A small image classifier, trained from scratch.
Data: trained on microscope photos of single blood and bone marrow cells, 97085 training examples, 19.5 epochs.
Rows from block 11, named by matrix and row number. Rows with one number belong to one neuron. Each number is 128 + 24 x the weight over the matrix's rms, rounded and kept within 0 to 255. All counts start at 0. Numbers have three digits each.
# fc1: MLP up (model.blocks.11.mlp.fc1.weight, 1152x192), inputs 96-191
# fc2: MLP down (model.blocks.11.mlp.fc2.weight, 192x1152, transposed), outputs 96-191
fc1.864:163144138128169128135129181123114068124124142111128120124131108134101066172165152139110133130144143113175174075105139173105152095128118147137099100132117130131103147118131118118101143110191112156113128131117157121123129135103101158119163160119090136140169141136157103116117140131107146116
fc2.864:141167134166123110115135124137120149139121129097125143174109156142153122166102139167112105067123121100130127145148074154118161129183130143100051123139122155169126131122134155118164155049093110112166103117149108125133136126106128121083113128077149155151107176130085089149144124061114103161
fc1.865:131080141107084156159131146112115149096100114155135164098110100138108143129120102137123181114112122163157112104068143123119099171160151126166082122103115145159123156137164096128130066138139158104149103124136089103134155101084112128172139125199162146167126104126093113135118092105133105166
fc2.865:099124114122119072127107084140166137142130126127097118089171069157088110090109069130128096128149110103137146136103098112156109150096191121135137125126132144107130150129097137133120152115097149129139133130167115119097156182127151157116140146160110142190131089123078193059121139106101132185
fc1.866:079153146110098131131105127134093119137140147141123148127102114146120125105106080110140143133105116142134087140189129121116118135118129115096150136126131092148168133126142137109171108105128119154154128118139156105105162113156136107077138129094093091142163103147130142144115147082145143151
fc2.866:142115142119133159179106136128084135137149104164122105156084092147122112110144073160167144109144093124116135112115126146117167121134140104116115127106136128118151159115180119148167147144136126148110108122088115132173114113106160108139129156092086165107107134117073133130150146158118110137
fc1.867:090144157111082171111122138155089152128136136097084141129129078155128136187147084109196135131144141160161110138117115099152104152097133126115102168120134100147149162111156168126101127151124157146119146151147133086104157127098166130139110090144129082122134123129103090117109099102123148123
fc2.867:061104197156164118176129148114159148130142124129187082118119163162132122093141120162138130139143094159135140145141149104123139105151125141099157152157124167147098138134110105083141128133116137137148098164128091177142121098163107178108137143142111142137133113113101105124166111142144135135
fc1.868:122150109099135145081129137146110119086150135127155108144158119126116085135116078149098143125128166083136154151168125145137078111102093126151132143124107098136091164102123135119082112141120138112140131171103093122155114150102107128158090107129118133094127091116143134109167134158087093142
fc2.868:144075113159137163167125112128204138170110093166164072137106113141132137129134132129128139089170136131129138125106136092120147111125147108137093121146160173124120165128147161125095119069148129143131118096071096113137111151101094129156132125112137155081148156156119097161144149154109136120
fc1.869:157108140108136115126100121148108126181121135091148110151107140104089124099109154106125117131094113129174112107129148141076150158114108153125128076113129085140145109156132139166107089132092130199118136091178114150115105151105108132163140082121093119122110167114123160121135123155149100139
fc2.869:114140130110112139118102149149075160113156104129112123173088147110114139146133138120124118157159125089070155141150114146098121141155112137105122123121108127161139138099113169142124128137151146150105112115147152128143161102115171121103159123085165126131110133152147162121095139104179110102
fc1.870:113117150110128117099085144130173151131127103092082144138140161116191114105133097120140092137104153146129074150138132134128137159097101156152098157119159137107079140093146164111122112109149114111133134076132132093116175125094129110124089124159134145178170131154111117127110109150099101130
fc2.870:168150075117081091137117119115119138118095132128133151120089109141131144089158175176178150125111098125123113097136102156160171166136087134117075136142092115127120107132131117096153138149134169092130104114128120144127097136135084111145113082087131073105147093099111137116115158131151105186
fc1.871:132126126109121101116161138124130094137112116142102124145155118118098115133146121119152146105162082099129126127171145094160131156157130077138145134145168108140130132148127145105124123099115101137122126136130147135140148090117169149142147112104132109126134090087133096090143135128096145133
fc2.871:137145215169175127129147111134188112141080163156137076093118118138155102163182089120125135159133132125073100155098161112145113133117111139121078103164117128103165161158135128073100133109108113160152133090147162137124154197106123104113131105140121122084130197113133135137124107072103153162
fc1.872:131139148093121126139171120139110111118132147124103101149137156127078067134171127115151146145099131099092120140185115109142105155096143039100110139116167061141110103162126149107157127083115140134132105104150150131096152133116102129102082143128138140100153148107140097112105106120110117129
fc2.872:146109159159153124140100133148121136115125136130102138115097170157100137118143127096146097146089088103139132160087110121136087138118140107175127147129124101089119151150123131133121167135132145130124101112140106147163121138125169133104162129171128090124104167112094129132175131117115083112
fc1.873:111140099147117167126115080170106196144142149118102116160130162115123134124130122149154122116132088156146109154132090130166156112140138106105117142172117108129120149111102175124134153140124165127147156129086125145099116172125140113140128087119110134143120108099126086144116095141157140096
fc2.873:141111140146103136108146095161129132064143147166158108123135143159146163123155109107124124103138149119136130125103117131094118108123121110129113154145141112115085153113153134108143148130082149155176146108086130114177090094130121123154156089149134099160132153120110104142150082113125150196
fc1.874:144138143122102108122172130157109112130147152114117118107105109138120118156141140127136131136188135164124136124109112099096152129172124139130134164087109173143155122082143138145134139140154152151126114137140107142171131129098130126140122128095143101133126064150169142162151110135116123140
fc2.874:139149134119129119124115117112101093128116144155117104109139108154119101156135136143123140128123101137142115124085110149129098124164149135124118101142140102155128119144107108164188107155090119134117129115160123169121122150141128132165106121168081130113175124122137126142124123141089099116
fc1.875:126142126149162131122143141135126096130122090137140114128119124152106098151173132105113104118140130116115102137187104166174152166101182118126132097099167130130087149159132122096140145097103109113130117160137173120149095133150104134141119121135144108123108099110151127116127135142114109141
fc2.875:133142188119128139117078138129172082124145125141111115111076164149130086115137100100105126102123134144105146134107095105151110123149122144142096175141142122113155146091110146120130099128116124135128138093114162095152136151110080128137124121205148108132117152125109138141120119119122128146
fc1.876:099135131177117163119145138098142089112090122112136114151117090127123174089096180147122169108108105189139183120124178205100111085138138111103147121142142109111153113123129139158115141111118125161102140139119150078147071166131146100188106118143157150159074145145139118146096128104091110103
fc2.876:105166087139145116142132114135127135165124130139111117139156130108111158142100121164167134131134150155093151115133101074162158160101136078122093123124159120163139112191136091130144149093131104132128128181080078147110089147170105130103104112112142136115144124120107128132162090159156126161
fc1.877:087128119119102155136143143136137131129114144163107157098097122082103116086155169137140141075128117127142189119157147114130157152166120083143109127123151118103114124133110158097147114125160085173143090164119127122109116096146095133132147122101116147146120117131165112151114101155103131096
fc2.877:150152125122137121124151129103113162127128136140154086168119134114129112110110078153178102142092136137122102112115120136138169128107145114100134151137158126111166145170142138155113162124105088097165113115132105115143082159084068118117171101163114106118146147130111110117107132127098132151
fc1.878:159166136083154140117113135125127135152132150152138136127097172094092150119119142136136094122133157137194115125135123145139111112145158119151130123107141097132108157148107108161104135150134145137118116146145149125135088123090095129097102105178111154162085098137106113143128135164117096086
fc2.878:125131115144170175111099119148129141139133116102153137156061122128096086127081109102134111094065143096092169138129122130139144119101117149098119121120129104178125116147156077138140136124092118117125100152159150155161104127163123134135156156085181133113116147083127139093126166155119122122
fc1.879:136136097121114141101080135158147144145140117105109122168173086114121088154130106118115156138158114135079171145093153156149145168136057126106140105120116111148126121124140138136131101099088177146148150161155115109148127121181106098108138136131133074082076123071122135114095089139136109141
fc2.879:091148119144091158173215148147113112104155149112154132155156123179131192119146140139106159126156146161135144113137108148118100096078136159116156099086100130141127142090103075142162122126119124146102147178112117175085138190097111127085163107116124121139103136099126115132092133108108154094
fc1.880:143142108091113161084079160118167150128122131125133115115105097104114135149159106105132128136153121143152102143131118126106148108160122110161159141094134129184092137163168117159112118115153118143112148130109137132114124175117105147091095163121144118107121128138144104165111104087139129106
fc2.880:144117146192142081171116118103124096140117129151126124156108156150084145123090122111159127097105129125093133128119084089121125120118132128144155100117110145166182116126136123161158111127089138125099176140154147100131175152125154180094135136138151161123151118116119124105154145181087143173
fc1.881:101114152097117104098105141091111128126111131147156132135116133134157144116149116158130117157156126071129123135129124145116116122135137155098131149079155117119156112172157106127099130113132141151105150100170100139126087177145125154123115121125108125123153127159142110167116135148104119112
fc2.881:151185181119135100121112153138167099132118145123186148159141149114162160166130127113104113139111094106155121143123124151156122123177128122113094146129164113108118133132123099152118128092123162128131141118098132137116105105135116125100143126112131136173175095139141159175166150155123123093
fc1.882:119106141151130191084136141135167131107144109168117113154118080163138099154122143120165132104129103155119138131156182128107165149117157072133119123145117128107116123125114140106119083132108153143110158080141141132173165068108149113117123161118142123131147060115148132182143126080097146134
fc2.882:175141178112086118126129143138138125153130107123118177111087139148153174109150177157145109117093141134123148122140100122151133107182123120085131079100132146102113125132142134126106096126179127142154145153117126143115145155178145169107126085110055143087117130107176093128103158193156122140
fc1.883:146085130077112132117135126118140123107126164116125110116111113124114114110136115077124100116125129125168125139147144190095176136121147100137138115158159129093128098142160100121160148121125116137110111111150136098086097105121124121112126141135123125145075136145118113118128110143165167129
fc2.883:129108117115102131102125131135081141130145121123150118132111129114103112139096145098122141133148129085075156133121124157095116140133110116094126106120092129148147131113113174138122110122130118126120094166139142132143161125101169104132107123098172125135115135122139142106115131122172123121
fc1.884:123101123153115121122156111149148133115113101094155108126145137139183117109127159155118145121094163180109092135127103108147152120103126125121135139135097105104146097127131131101145130120154118128132117131118088144137150124105110149139111126108142121109148151151101151116114091150189098114
fc2.884:108145142126124134143125131153149140137123104148165107116126166120134142109149133102122100112112117131111134131161163119128120131173161110111106132128141111113131135131151107122121115139103147115140129154117126106100126154159141088101156127143134135188087125124184118111114160139110129093
fc1.885:127112141090143160115094123110084161144136154087111115165117140127123098132149135107129163127172122136097061097110127136122115149173105127142099095130168093117121150129089150108139116112127114156142171100102153159122100140101099131105127116117131081193143130125218090161094135119151181166
fc2.885:107160124130115140131157099133170143118133128133133126088111126100120154119155155124135176135127096161174129168102126121091154111086144094134112138129145109142102133086093146135168121101144137158123122116116125099114125116109161137130110125173140131180168175117122099136131108148116115179
fc1.886:137186173101155129112075115123119176144158116132090128140122155124142094114159094142147154096101146124103103155134117148130150132104105093099090116067128147125132126058126127086165104169131100146111148134150127113111116123152110177129114111105103139163141164102133132108132154143103144149
fc2.886:132105079128087133151155107093115092153133146120109141127140128100134137141090170145127130145132124118109100107096118130119183148172107140167171146136125130137135114148093131122155145129100144142125106084127170138118122085128136111121094088172123144125145131127101108126143120115104134114
fc1.887:133128087105135185080065096128149148143162136116108163169127156107169117133171127109132131105118105142098095139138148147156124090152118165151093101144173139136144133115115179135122157172105107144151140150083136133157148139112131122114132093145139092138149116178127096160150130081100159100
fc2.887:073165171109123142155162098114162136143109118123084097170077081140093116077116134142107131137147129065152139108134130175139092117121132118071143155144124098096124121114167131154101129156108073087148119139161132083059105101144096117172117083127141104142136112129128124093075129127130103203
fc1.888:152122099108129105135101149126078127146091156134137106138132135169115144101102157128093113144108116124125101131077120137149145100148132104083157167172135120129145131129127159135099148097129142097129110122124129099134145127088145154159121158052139120110180104124073102126119156122114104102
fc2.888:086120182192090125137123139132143147102129135141106109135106145101155101127141155102121110192108139131147115096144155102138103146119084108136102121145107104113088107117108146127122147126142139136142108119109099129108100156154115121131133141171071116147090134155127100113164132115119144140
fc1.889:189135127075124130132149088093138171083167082132143146143151149168129142108097138138136102144123136212150118119122112118117115168119116165164134125145096150111150095108100108154163059114133107134163146104097145131098119120117120110144106113159139136102185157121129123156105149098123143096
fc2.889:117097133144167171108099153170108118126152111116148160154081103091142106160146135119130125153152115116119138138176115162139136123145147099137116133134115123123131135142197079110115161118123179142156131148146119092167142146140155110121124137144095135148094102123126103114145129158110122144
fc1.890:116131119104148125110097125154145159106135165100133103158148112125108097138088156137109131151155094138148081129129077137104113109108125142122118147130059112128134142121158138116129100153153155132163133102152132116167104132123103075146062147155114157175133098108177092143155108142161133155
fc2.890:109104192172055142142134103134159139142122109163090119116075133152089144102135098142164145109083136151098136156085155128129139108171144118148157110112144108127131128117150103160121175128107113098124152154140116162114147150143137137123161103152096109140120156128110145128136154129103162168
fc1.891:126152112152126149112122108150126105128144118106084129111114128112108147141130109151143129114151120191139117152119121106161119135128108110105085151137126155141147139120135119126157134164122163135105152131136154113105134087096134118134105068147167101117092181112134110130095074131111127125
fc2.891:095127139150140191171138120118129111141131140160156153182137124111170129137101119133100105142130119128135145137140145142148134117156146159084181095124141125144110131106133154141113154149151183141156116116101084144139136106139180131137119144175124106114164120140096110109171121081113105100
fc1.892:152135128135117112104141099138083119128126149164138113070153123121136137151161133135114138156126147173097154121134110134180130169111147123109123140099102106128083141136095094109073078129105121104144140136148165092119124151138119124164121123129127085172141175122114115154136142123076108102
fc2.892:147157103124147189130143175160155163186119136100115096141082148153152112129069110110114086042130161141111151145101115133145129132132151110148145157119142141150164116131124101131144166123155150128112097130131144129166160121124117101114200128117153157145132133095137153082107140112133106116
fc1.893:114119082166155188114140087146135119083156139122130112173169072070102153134111126111119146087164157140120171136126094138117169100105105156157121123172133133115129147082146149125126095092149116170118128150096145119117166118145127074118083109146162087103092132101128132157121130140097133091
fc2.893:126111102120105194139098122098108134157171126105147113134151131081133117151112134131111121167111096110169151125152138112131103142113141140102176096110132129133118119090115147132131134120108142122127129158126102145111093109156202143152074130193138120117169133145096101146169148091148082151
fc1.894:120101168093147147130071149091132169093097161155097155101133130136123088156140084167113153127136122147126111086135095130108143112077159125129154141081154173125131196091117156128122090127122180144151166136125131112101167084117141106088171162137118095173135085133156115132071109112152162100
fc2.894:148135169127111101138137086104093142127132104151138151111152110137154122152106115129131155126190092147110149093163069118139128154141078139123134107144071154136118134128137188115152149125143134149155156112165114148121125127118131158150146108141127175144112128108181124145173083150141073150
fc1.895:128138106134157105098153116127140122090143125100142123127100111175087157083146130145104137118174138126144114157159117170103162129158149144172133187120147109059116110118146083125127197144150132152141113126116111152095112151180119180138111108137126094154076162144153124148134159118114175125
fc2.895:138139121111084128124110127154102111164131110116127128096139180118150104157162178135124135135150131155099119113109141152129071124111187112146120158116126141184112141148098148152137072119124132100139100101140131160133152167129177121129086126108116113120183133148143091130116109132112141062
fc1.896:150093137108139167166127122102127140091101118140140098130140127152113112126146106100111157147144088150162084138125126126102165130124113131141106147134094086145144166170215151176146168187161179147149159095120159178121096143134173115140138114134128139126105142106189124109118134096130140095
fc2.896:124119164161151130109100115164176097182115096131107161124106115155121108136105138182121111097122148115135118157105111141159135129174125133120127146131133133124100087125137131142126114157117115131154125149110129202162140135194114089115098130146079127158137083140127123140115142176119164200
fc1.897:151092118154188125162119138164089122118111130134073134112132136141097152154122125195171143086096147151119148098152121114090158154145159114105152143096139116093165158101109123173135122068080110088119105152144155137123147111127096116154103117147099145112142142161140155163124105133144128081
fc2.897:105155096137124177125121116114088144072156144115124112127137052105128152155132109097129150118133162078126133179127166117105026145140175167130159145095142149112157122138124170094132149146160100094117136129147097138130177107074132092101080138142132153131122154099135168112150143137109112112
fc1.898:131090122120098116147132072121151121125138159094113147140071136140158119125165120098109116132130139155120129108134132141141125102097122144144127146132148133142139139113112128131127120138127136135110122153102151149062084118152104099150115091157146153153154121157116116125105163141150116112
fc2.898:111181155122142096142124144130105147143148119112105144107080121106126154134072157108121136158114155096103155169124101112128145099142061136095132129148114144087118144098117161091065095158101142154132116129141162170133157153084165114093099159095118094157098134120155121117134120165177147144
fc1.899:112142130112122114140134119151100158135152116101124145144129108113140101124129124095115128135098132121137126187135129121122087087089122122125091133135125102110097163146115171128132138113130123139119107082115120123128137120159166083159087083135150086177141127144156145147131138143111151117
fc2.899:097145115119177115142124144129140129132136118167118124090127126095136139127125122104151153146105142079109098117110144140113134149121147159093132140145139159117125121140109123078100126136095160155130131116115170127150126122111095105113114130117134129114159153089132162118105159117130116162
fc1.900:144112158140109138105138131148107133142137124114145101167110099155114110134148113162123149156182098162128132119127125162159089095136084144134134076099117147112080119109175129160110120093109090164141136143143131085152094086106151084124125124105150154076147115085158140132140101140134079151
fc2.900:161123098141109145144135109132151103121124148115127122182145093163125123080152131108125149121162118127113156131137091126125117104105127149134104160143113120112093084134098133139115160108093133143112155083114109182126153155161113170134137140162085116146126150143134119100115136137112134116
fc1.901:117121093075104139115135131132113156123152129152142151123128102142083123189157132155129164110092170152143106122106119100171127120098144094108106138147137104087130112152171147122164114080132121119125145136122119091087115105161141104128105116104155148126136120112117130123149124151118142069
fc2.901:136142189182165103127118140108138114092142173163143113137127149099115129073101145113167103110088140090134138126153176130111152129160106139120120164132102092111129133121150124095124157134150127110139116115162124053122135103130106106087174142158079117102101150097162117140162124093116072132
fc1.902:142149098117142136136107110176121147124148128115133107174135138156134183138137078128105083126164119138135128109142132093123153128134106124112113127136101122056129160121141115165161158123113119109122112071108132114174116066141105074098108164099072153157189137101145107096152118113143092132
fc2.902:143125134117125153130119149103144098161145081103088131152133108115131111136094142119119143122103189169101196102105119100101087097146110146140190135151124103171111171116103078155141114144128125085130138119103118155103110152134140139131107116117106141116144154117105090187108165166122137102
fc1.903:136139136123116136077109130152117167069153200127165117138170132146147092088076119083089136110172147151131127137123104151111089117117137125139100111101175138116141163126145145140108102190139098156096104125090078134051087116162145112104083114175152103114125137067132138143158118143111110129
fc2.903:145139097116114144174079124087111097162125126148122178121091117131148108148131099148153150117106135117116112118127149095108149126134125170108128089129095120080097113086117158118150093114120149126128142103124151122135118061119125153133133119121131168181149105127127136144130136114079136167
fc1.904:107122146105112166108100149160147120093174167120119103094126106160129100144123123127145128183149124151135126128129091124089177105106103113106121142110104143131149117158156155094124118152127124137110107123125156105086159087093172110131112076109146129147080132143170123122088136094114138121
fc2.904:146120150162106153143141120123106129104148140138159154158117167139133119145104130133126121129120144133136170098119148174164131134121111124118141132132110133156111138130092173114078124137151127116105102112162104159132148124129138132146170128108120096141174159129105091112162081097131086127
fc1.905:153116126134137133134113148149153134141152133134097158128176121104130160104114109152166182100123135139139114134129128139116125157124150145131134170126155140174113121078197134163173143119108097147136119145154156135114148107088170125168130122163165138108138144128132156088141108152129090159
fc2.905:111100138169164147112119117142125149132118118143119099074108153106127171098145132098130109143134118154147145138122116138163107108131163149128162115131142130138132123156113112084146127144135104148118089140090107129146117141089143139134107147110151126147090096141118128137104140155112100178
fc1.906:168146085104123171107151136139102109149136138123142126170092150125100123147134082109103166130163123180106144149096144181111155098115133126122099097164182145073133141144136152109131132090087107119132117078125128085159070149144152121124103158166132089139122123109160130137197148095105123127
fc2.906:117122115146122138133134146156198134126063127105088132149155120124110103145121133145150146120168123052137150136149129109116136133164153101175091104127136129108098173163161174082126146120194127146157124096133153176121202131135169131162089144155109119084121163129127141141122108121112114132
fc1.907:131094187139120122124125140067137107129107157136126115171125137114175133127130124149127106111155106098128111139149161105137115132120129119122123137080139095155146096174140101108113116124106125126107113087145122151103106154145142135111112099113128096134149097141109111141130130158136157118
fc2.907:151205136105123085132100153121162113147143142102160156127153156118121117132132115081119118163093086114137166150115139157166134149142155125082133157120137121086121155118127098156134146119146154134146112119127155120130129090123131143124117146103149121163143107116148146164155130137138117084
fc1.908:123151133159128136145122116116120105106142140130127150134091098139130139092110122146088116123105121110112143135145148151139133114145156115126099144135160109129127139120088172124148106104146119127121137107158145134142130136145101125168097078111100128136149124123127092175150097136182159121
fc2.908:113137114118104114096135137137131146123134139113171148146116177092157175142157103116142119125112157117149134171107118132121103146141149100133148143125130103101119145132169114146138175128095113130137124152126135100142125120141138106144172145131131137145146139078119151149165098130133130081
fc1.909:100133120108145127089109139156142119137127089129110146146137166146141104155154134169109124128146169146136088136149123109069088115119182129120133132146107115110078110116143150117134080125131115128119173140132122109117156122138162098128121171160119119116087084094134108123128151122123092158
fc2.909:154150146134133132162141131172162137132090153177122136114092139139140120124117075109133138145099118118126114132142165105181126123132152090167084120122126120129107116148097113124124107109087109143151118101090127136132131160121166103152139100110098127100127147111144072108174093096113163145
fc1.910:148166112134154103146126098122113151109147148134095079163108099130146100144130113136113164158102127157126130087128130132159141066136136147116122112103163097114159107148133153152128110136154135064103126168100098138125155138116126137166115115148166115138141145083128111136104133170125112122
fc2.910:140132126132147096131141129118132145123162140129124122129129138096127111121089168085107110176106113074129115162139150106108123145107097153152152146136114091117122122099084162110112146140132135161124107105131127081136130086105105151115149149097108132103085106139092105139170119101097153071
fc1.911:105132097120144127139136124081107117148129161154137129107122116121128134125145128163139136131148105128131139109153123132146162141094124135139123137093125085137108155137151175126115134126125096131138102132156106143112143180151104102101149107144096121146150119108102157140161125142164139102
fc2.911:099147136138109095176123140121114175098136115114141121123094143138109109100105147083155138144137127164130117136114139118165113096125098186137160170133148134111128170098098101151119127134085132107165153105152113103118161127128086145161138091173147099129118172154146135086128121130060126170
fc1.912:099121155100100136097120146129126101117134129144111097124145128102136117124079149091090094134149145102094124142185102124139134125116158152109133161116109097104180124135156126128126090118105110099138117111150156114167139149132095119129108106137152162116153098126124129175110098148178131098
fc2.912:150158142110107136100123146148164117156086121135165142136126131118147159164129105097134073133140132147134143155148124151126123131082180160107106155126130087111092169133144100130105136117070098122129161152088152130123136094090133116063151130169161123128112127133126161122183125156085136139
fc1.913:191119141117126155124100147151202125165168158122152135106116130137114105097095154115111079167118140141141120118128167146092112141149175166113110098143146141157113124147169137138115089170142113167096182099130120123105126114133132139132135089162123125118139133145152097153138122132149140102
fc2.913:147115153128108146096157134124123121137163100162103160172073078133160108136094148146149123098147134096116137149143101167150161116153118140118125165137083155120129117091136161131075126124184148137134143141146144169141152113133120170095156110098093141131108136114150155100110132109149140136
fc1.914:173122104110122139144143122134153103125110141095131130150111155095104141128132104103124118150113154174103126090143120160157101138121144136173154123168148105156071136104166097161104120150155133058097135089079118115096100120126166110122154112200176166127140101106129176121148067144155162118
fc2.914:118130147127177091151162148104136106150128169135169120132129098100114094107139131151131154151194156106171117153104144147143157117129138081158116147116096147084165118131120188143119140135147150137101105093112118192107127133101093109125086125115106082145162152151112111131082135147128128135
fc1.915:151128115135106120113130111147109133079168155136108134178131083129087133145132106140098151093122159193131167133150112127187133081096137130076135113145092156125099133129114113169140147113169123156134123076112119115090134140105097135141145120155147061102098171101131124171142106136137141062
fc2.915:127113091139128201155127093076139129153137120116131131142116138160128127128134136115108071083114106140163133119151150098091128109161142128084088134106091126123158118132157124129123141123108108107119121126098080128116111118134179143089113132172108135144110127122106123151132131047120085122
fc1.916:124110159133122139123145119153083177127123121097185121129118143162155129114097092153145150101112140143165098128097143123167129094130097114140144125142162073118099165129152095106135124135111133147174120134119121111146130108118127146146113100131125086165078169093118163134123114122116124137
fc2.916:091140116099159134153099124130161111139117120127143164083095188158108141112109119115138088135111129132101168147146152139139083099168153104131182146112122115148130109140140123130129128147149117133147129149152119150137102145171143114130164150103120122118112130147157096108107142155170103102
fc1.917:091118151118147147131103146124145126118126160077103121124105143104105158142117111149129116130128072143138161135141128146168135109131107068104158147147137135170108137142078110139128056132184140115100122079154167126136106145105094124140105140140128098113139154122133112156111103135145142127
fc2.917:139147127124110127112139130127153120123156077077174191144155189128145130148109139137108128154123118133133140134109092159109113112115117118106134113124125152126106158160128131106115192127135158146139133111130116139114122127135160121155117179116153102141184114131114139118180129120117092134
fc1.918:115144124112144102156117112119143119152170112090153152140092133077100148132149126121127110144129156093120113149162123161112132100111111143117104121116150133114148104143143134145131116118157148143124095094087140133100077144144175120170089075116134136184145122121127177117096083115111160133
fc2.918:110123131118145157128168144116138137132162114150083147130122123078116115083111155113159127139102091100100131135097133122120159133131110125123121125133165169130125116104073126119088124146080155105109115125083120096168148111114158084134128153132146111124105150123143124106166191141172138097
fc1.919:091134133134157107124095152144086138160174092126136108156155146118127162088145126115122137142075118101131143181175098173105130062119089124112077128142112107118063123144156148107112169106125082163134127162114107130119175145127129131148118116114156118118142139095121068143127120096132142123
fc2.919:161137106109133141191140122106144091125138125090160079086101194122113115112146137163112152128202132127110092148137148124150154153124179109119181109148210110131153125130094120112077110122106117115102126100137111137110111114129133105136132083207114109183139120152130120100098106104131109093
fc1.920:145114134134121136126131157163183096130137160150143152140155142174108113150159117087162143140135158122137079139175113128138118124146144100119106121125120099145130084097162128134151098085129115143107148156130119140097168114102170126130133126124136134136144104137122098098154119131112103156
fc2.920:083103120138163136199139169155164121133143144135108126081108148128157118125138070111144139141095105094103079122133140122159111109142192111163116121133117116111147085168106119134141129154072083088141163073115133139129111132155141097156101198144125107104165156110124109135154077141138139151
fc1.921:164130118130138138126109175129146111137132134152098133162082118178099084105168158129123126144156137118114128142176126130158115163120168120138116103119137100115089126143146126109147116070158125139126110128152133111109105142149132115115168086142151120170113117141133109141127108140108140135
fc2.921:106137176160128164093123146128162142095124160151113103129106168144127121122110127140119107104116115120104138153110125112147133139130129135138121154151150113146129136081147110109124175138101110118139136115125095071097109130096117127121162126130134122104132154147101127141092131091136118148
fc1.922:131081129113175113160136157153164061132063156160148149131118130105140130121161126101151168121160119104085141082133110125121126105107115153149103107126105119131118202092132149154111094145164163123119138110071152108166129121128097157100129142138139122159144146124138136145113142122187143150
fc2.922:104155115117160117134139083118149107131177121117120150141110097130113130129139113139140120148114136097132164123131153088169175162161132086128140129134121163126116100131100139126137123142123159122135172152135112099131115152123114156148168117094073139080139119127082131116145179127136127152
fc1.923:125098163086125149122105157125141112161111134162158147160098123134117121130098129156122153093178118148157101137151167075149086170142096100136136144096105106187163145113115109127137106117155137132099141136135108145129153161130143103124141088136139174113141111110117127118114098120151128117
fc2.923:108162112174143148122103163113121129129100115104131135138129137146149110146148116136134094110098097159150161102111111126130116117155137114118100112128151133151112120150153066108091140108112119111167125098143166135098135096123109082162132142121121130165127112132128145121128145146169108129
fc1.924:086124093127128152127094116120079139135095105083121118164160134106106113106156133139154116115095120108094142149161123145146141120112122136117106105151128107123142120104139160141127150117107136180130142117113103143172171147154127126154094134158161144127081079132103144151135105129140128137
fc2.924:143160100085134115120137077107124101121111137103141086099087160096147122127135143132108120145151137099124106118120090115125100104110140109145155137146179126140144099118145107137097150128085068101103149129110117120092100120143133110137121117123114142100103118138120143123147086152151156144
fc1.925:153139144140146138129116108131077131146140143159121111122099123113108112132122124124111133126147151147118117133137091126143129126086128135119141138150181128150151138127143156139152130107134143080136159112132109105126122116136124128186120134128150139108090094096182118113130131129077123076
fc2.925:150141114158107081145113114149133142127129095117119089147144170131115117094109177113126123143116149091134166135142144113117137149079101185114153141143106138102091122090114133139111184138117135150117099152103151125106125104127119143106225167148087111102128136150103138093129153140139155109
fc1.926:116140137126110147139069132142141170141135112108121135163110109157107169120114102137148156093125118157138149117136153127114109101177102139121106131154115128140121120131143098201120157138108111129093112152145115127087127111125143117127084113140134173118097125138126179164109126157116166162
fc2.926:138146152138141151161175110153097133114143124127128130071116142121173175141149163111100141145134156131113161150146074096131095155132116122128159121147156129122154114176131131105088102109098147163109110118107148141146118162158129119149138137105188115124131105137138109138125149117131109136
fc1.927:162116114143134151104095125103150063158097104131112114155114116167125131138142124116168138129141096147124110107105135143135108114138114102129155112120117115143149107154146108144138157105130122172141106111164127144104069163128131117135078181139126144120097139095143157165096124122106120124
fc2.927:155143112170156122146120145141121123178116149119096103163110149108110151136111130145116154117152131133105125145098061127122148114150128110129161108117123081160162098156114108142126126162071122127127137125099163149144168131164139102075141155096134123156148109147125094167117150166192143153
fc1.928:174136123129117079144169120081098118092145132163106131093121070128131128118117182126132141132144161126085131157150131169123124158098145131137102154122084145119108132134133155126138137088124135110109093124129079138143129101079106138127127118086106131170134112106117155126153107143163098107
fc2.928:100090135147121148080080154165136120149132144140113119116161111089133095104163102164138151084121108119132121093131110091142104117144162122102148131134171134170146130153128124144136120115140142128115120106126125125140148156133084120150152136121116112105157143119103108163162161142085130112
fc1.929:099178121126141146085158137150138092108129123138143122131115105118145100124121151135076133126132135085079182104122115128139114172121124179162126133102112136161128114102178144099134113141107124101193155136132108114130142079108133142141129098138119141174172148117118104164120108099122116130
fc2.929:103064104141139100106107130126108128154126109083118100104104082157093145137109112131191102107158133120123124133116108116104123132077081161144133129114104125150122099125100163140109115102119149151101102156130111137160094136158119110110129138152102125121163100132085102109113144123157121105
fc1.930:136095145108200118166098177106172081114125133158092113096130114106131159124092112103184128066099137145162127168169120142146140173142172119121097171139144118140096156084179111164147110148092103173098160113144151178112155143127158187135099122191178172165124107162112141129077106119160127118
fc2.930:108073156149110135132160089156134160148152127128079083143108111142097174162140136179112113115099089150118126145118146131154106141099124143141178113116097116138154114137086126148135103118162163118125081134117209121129130144136126121132084113135175152117106102115173112080106154183086080170
fc1.931:098112154113151148133086108099127124152126075120154110142137099106102162127143104158148125106154136184107161109121126114086101117090128102141145120134129128166130171150114142151089135116123112110094111129130093089150154193111104152198113121116151113162105122114071148165074113101108097149
fc2.931:122125119142120120128152100148171164138126124147132107102137131153094145094089125119114118132110118158128117138156108147144140146094123106143094146121146110105118106136152081128154119157106118126169108159105099122125094136112125127114126154121156133127088106106121127068135140126121155151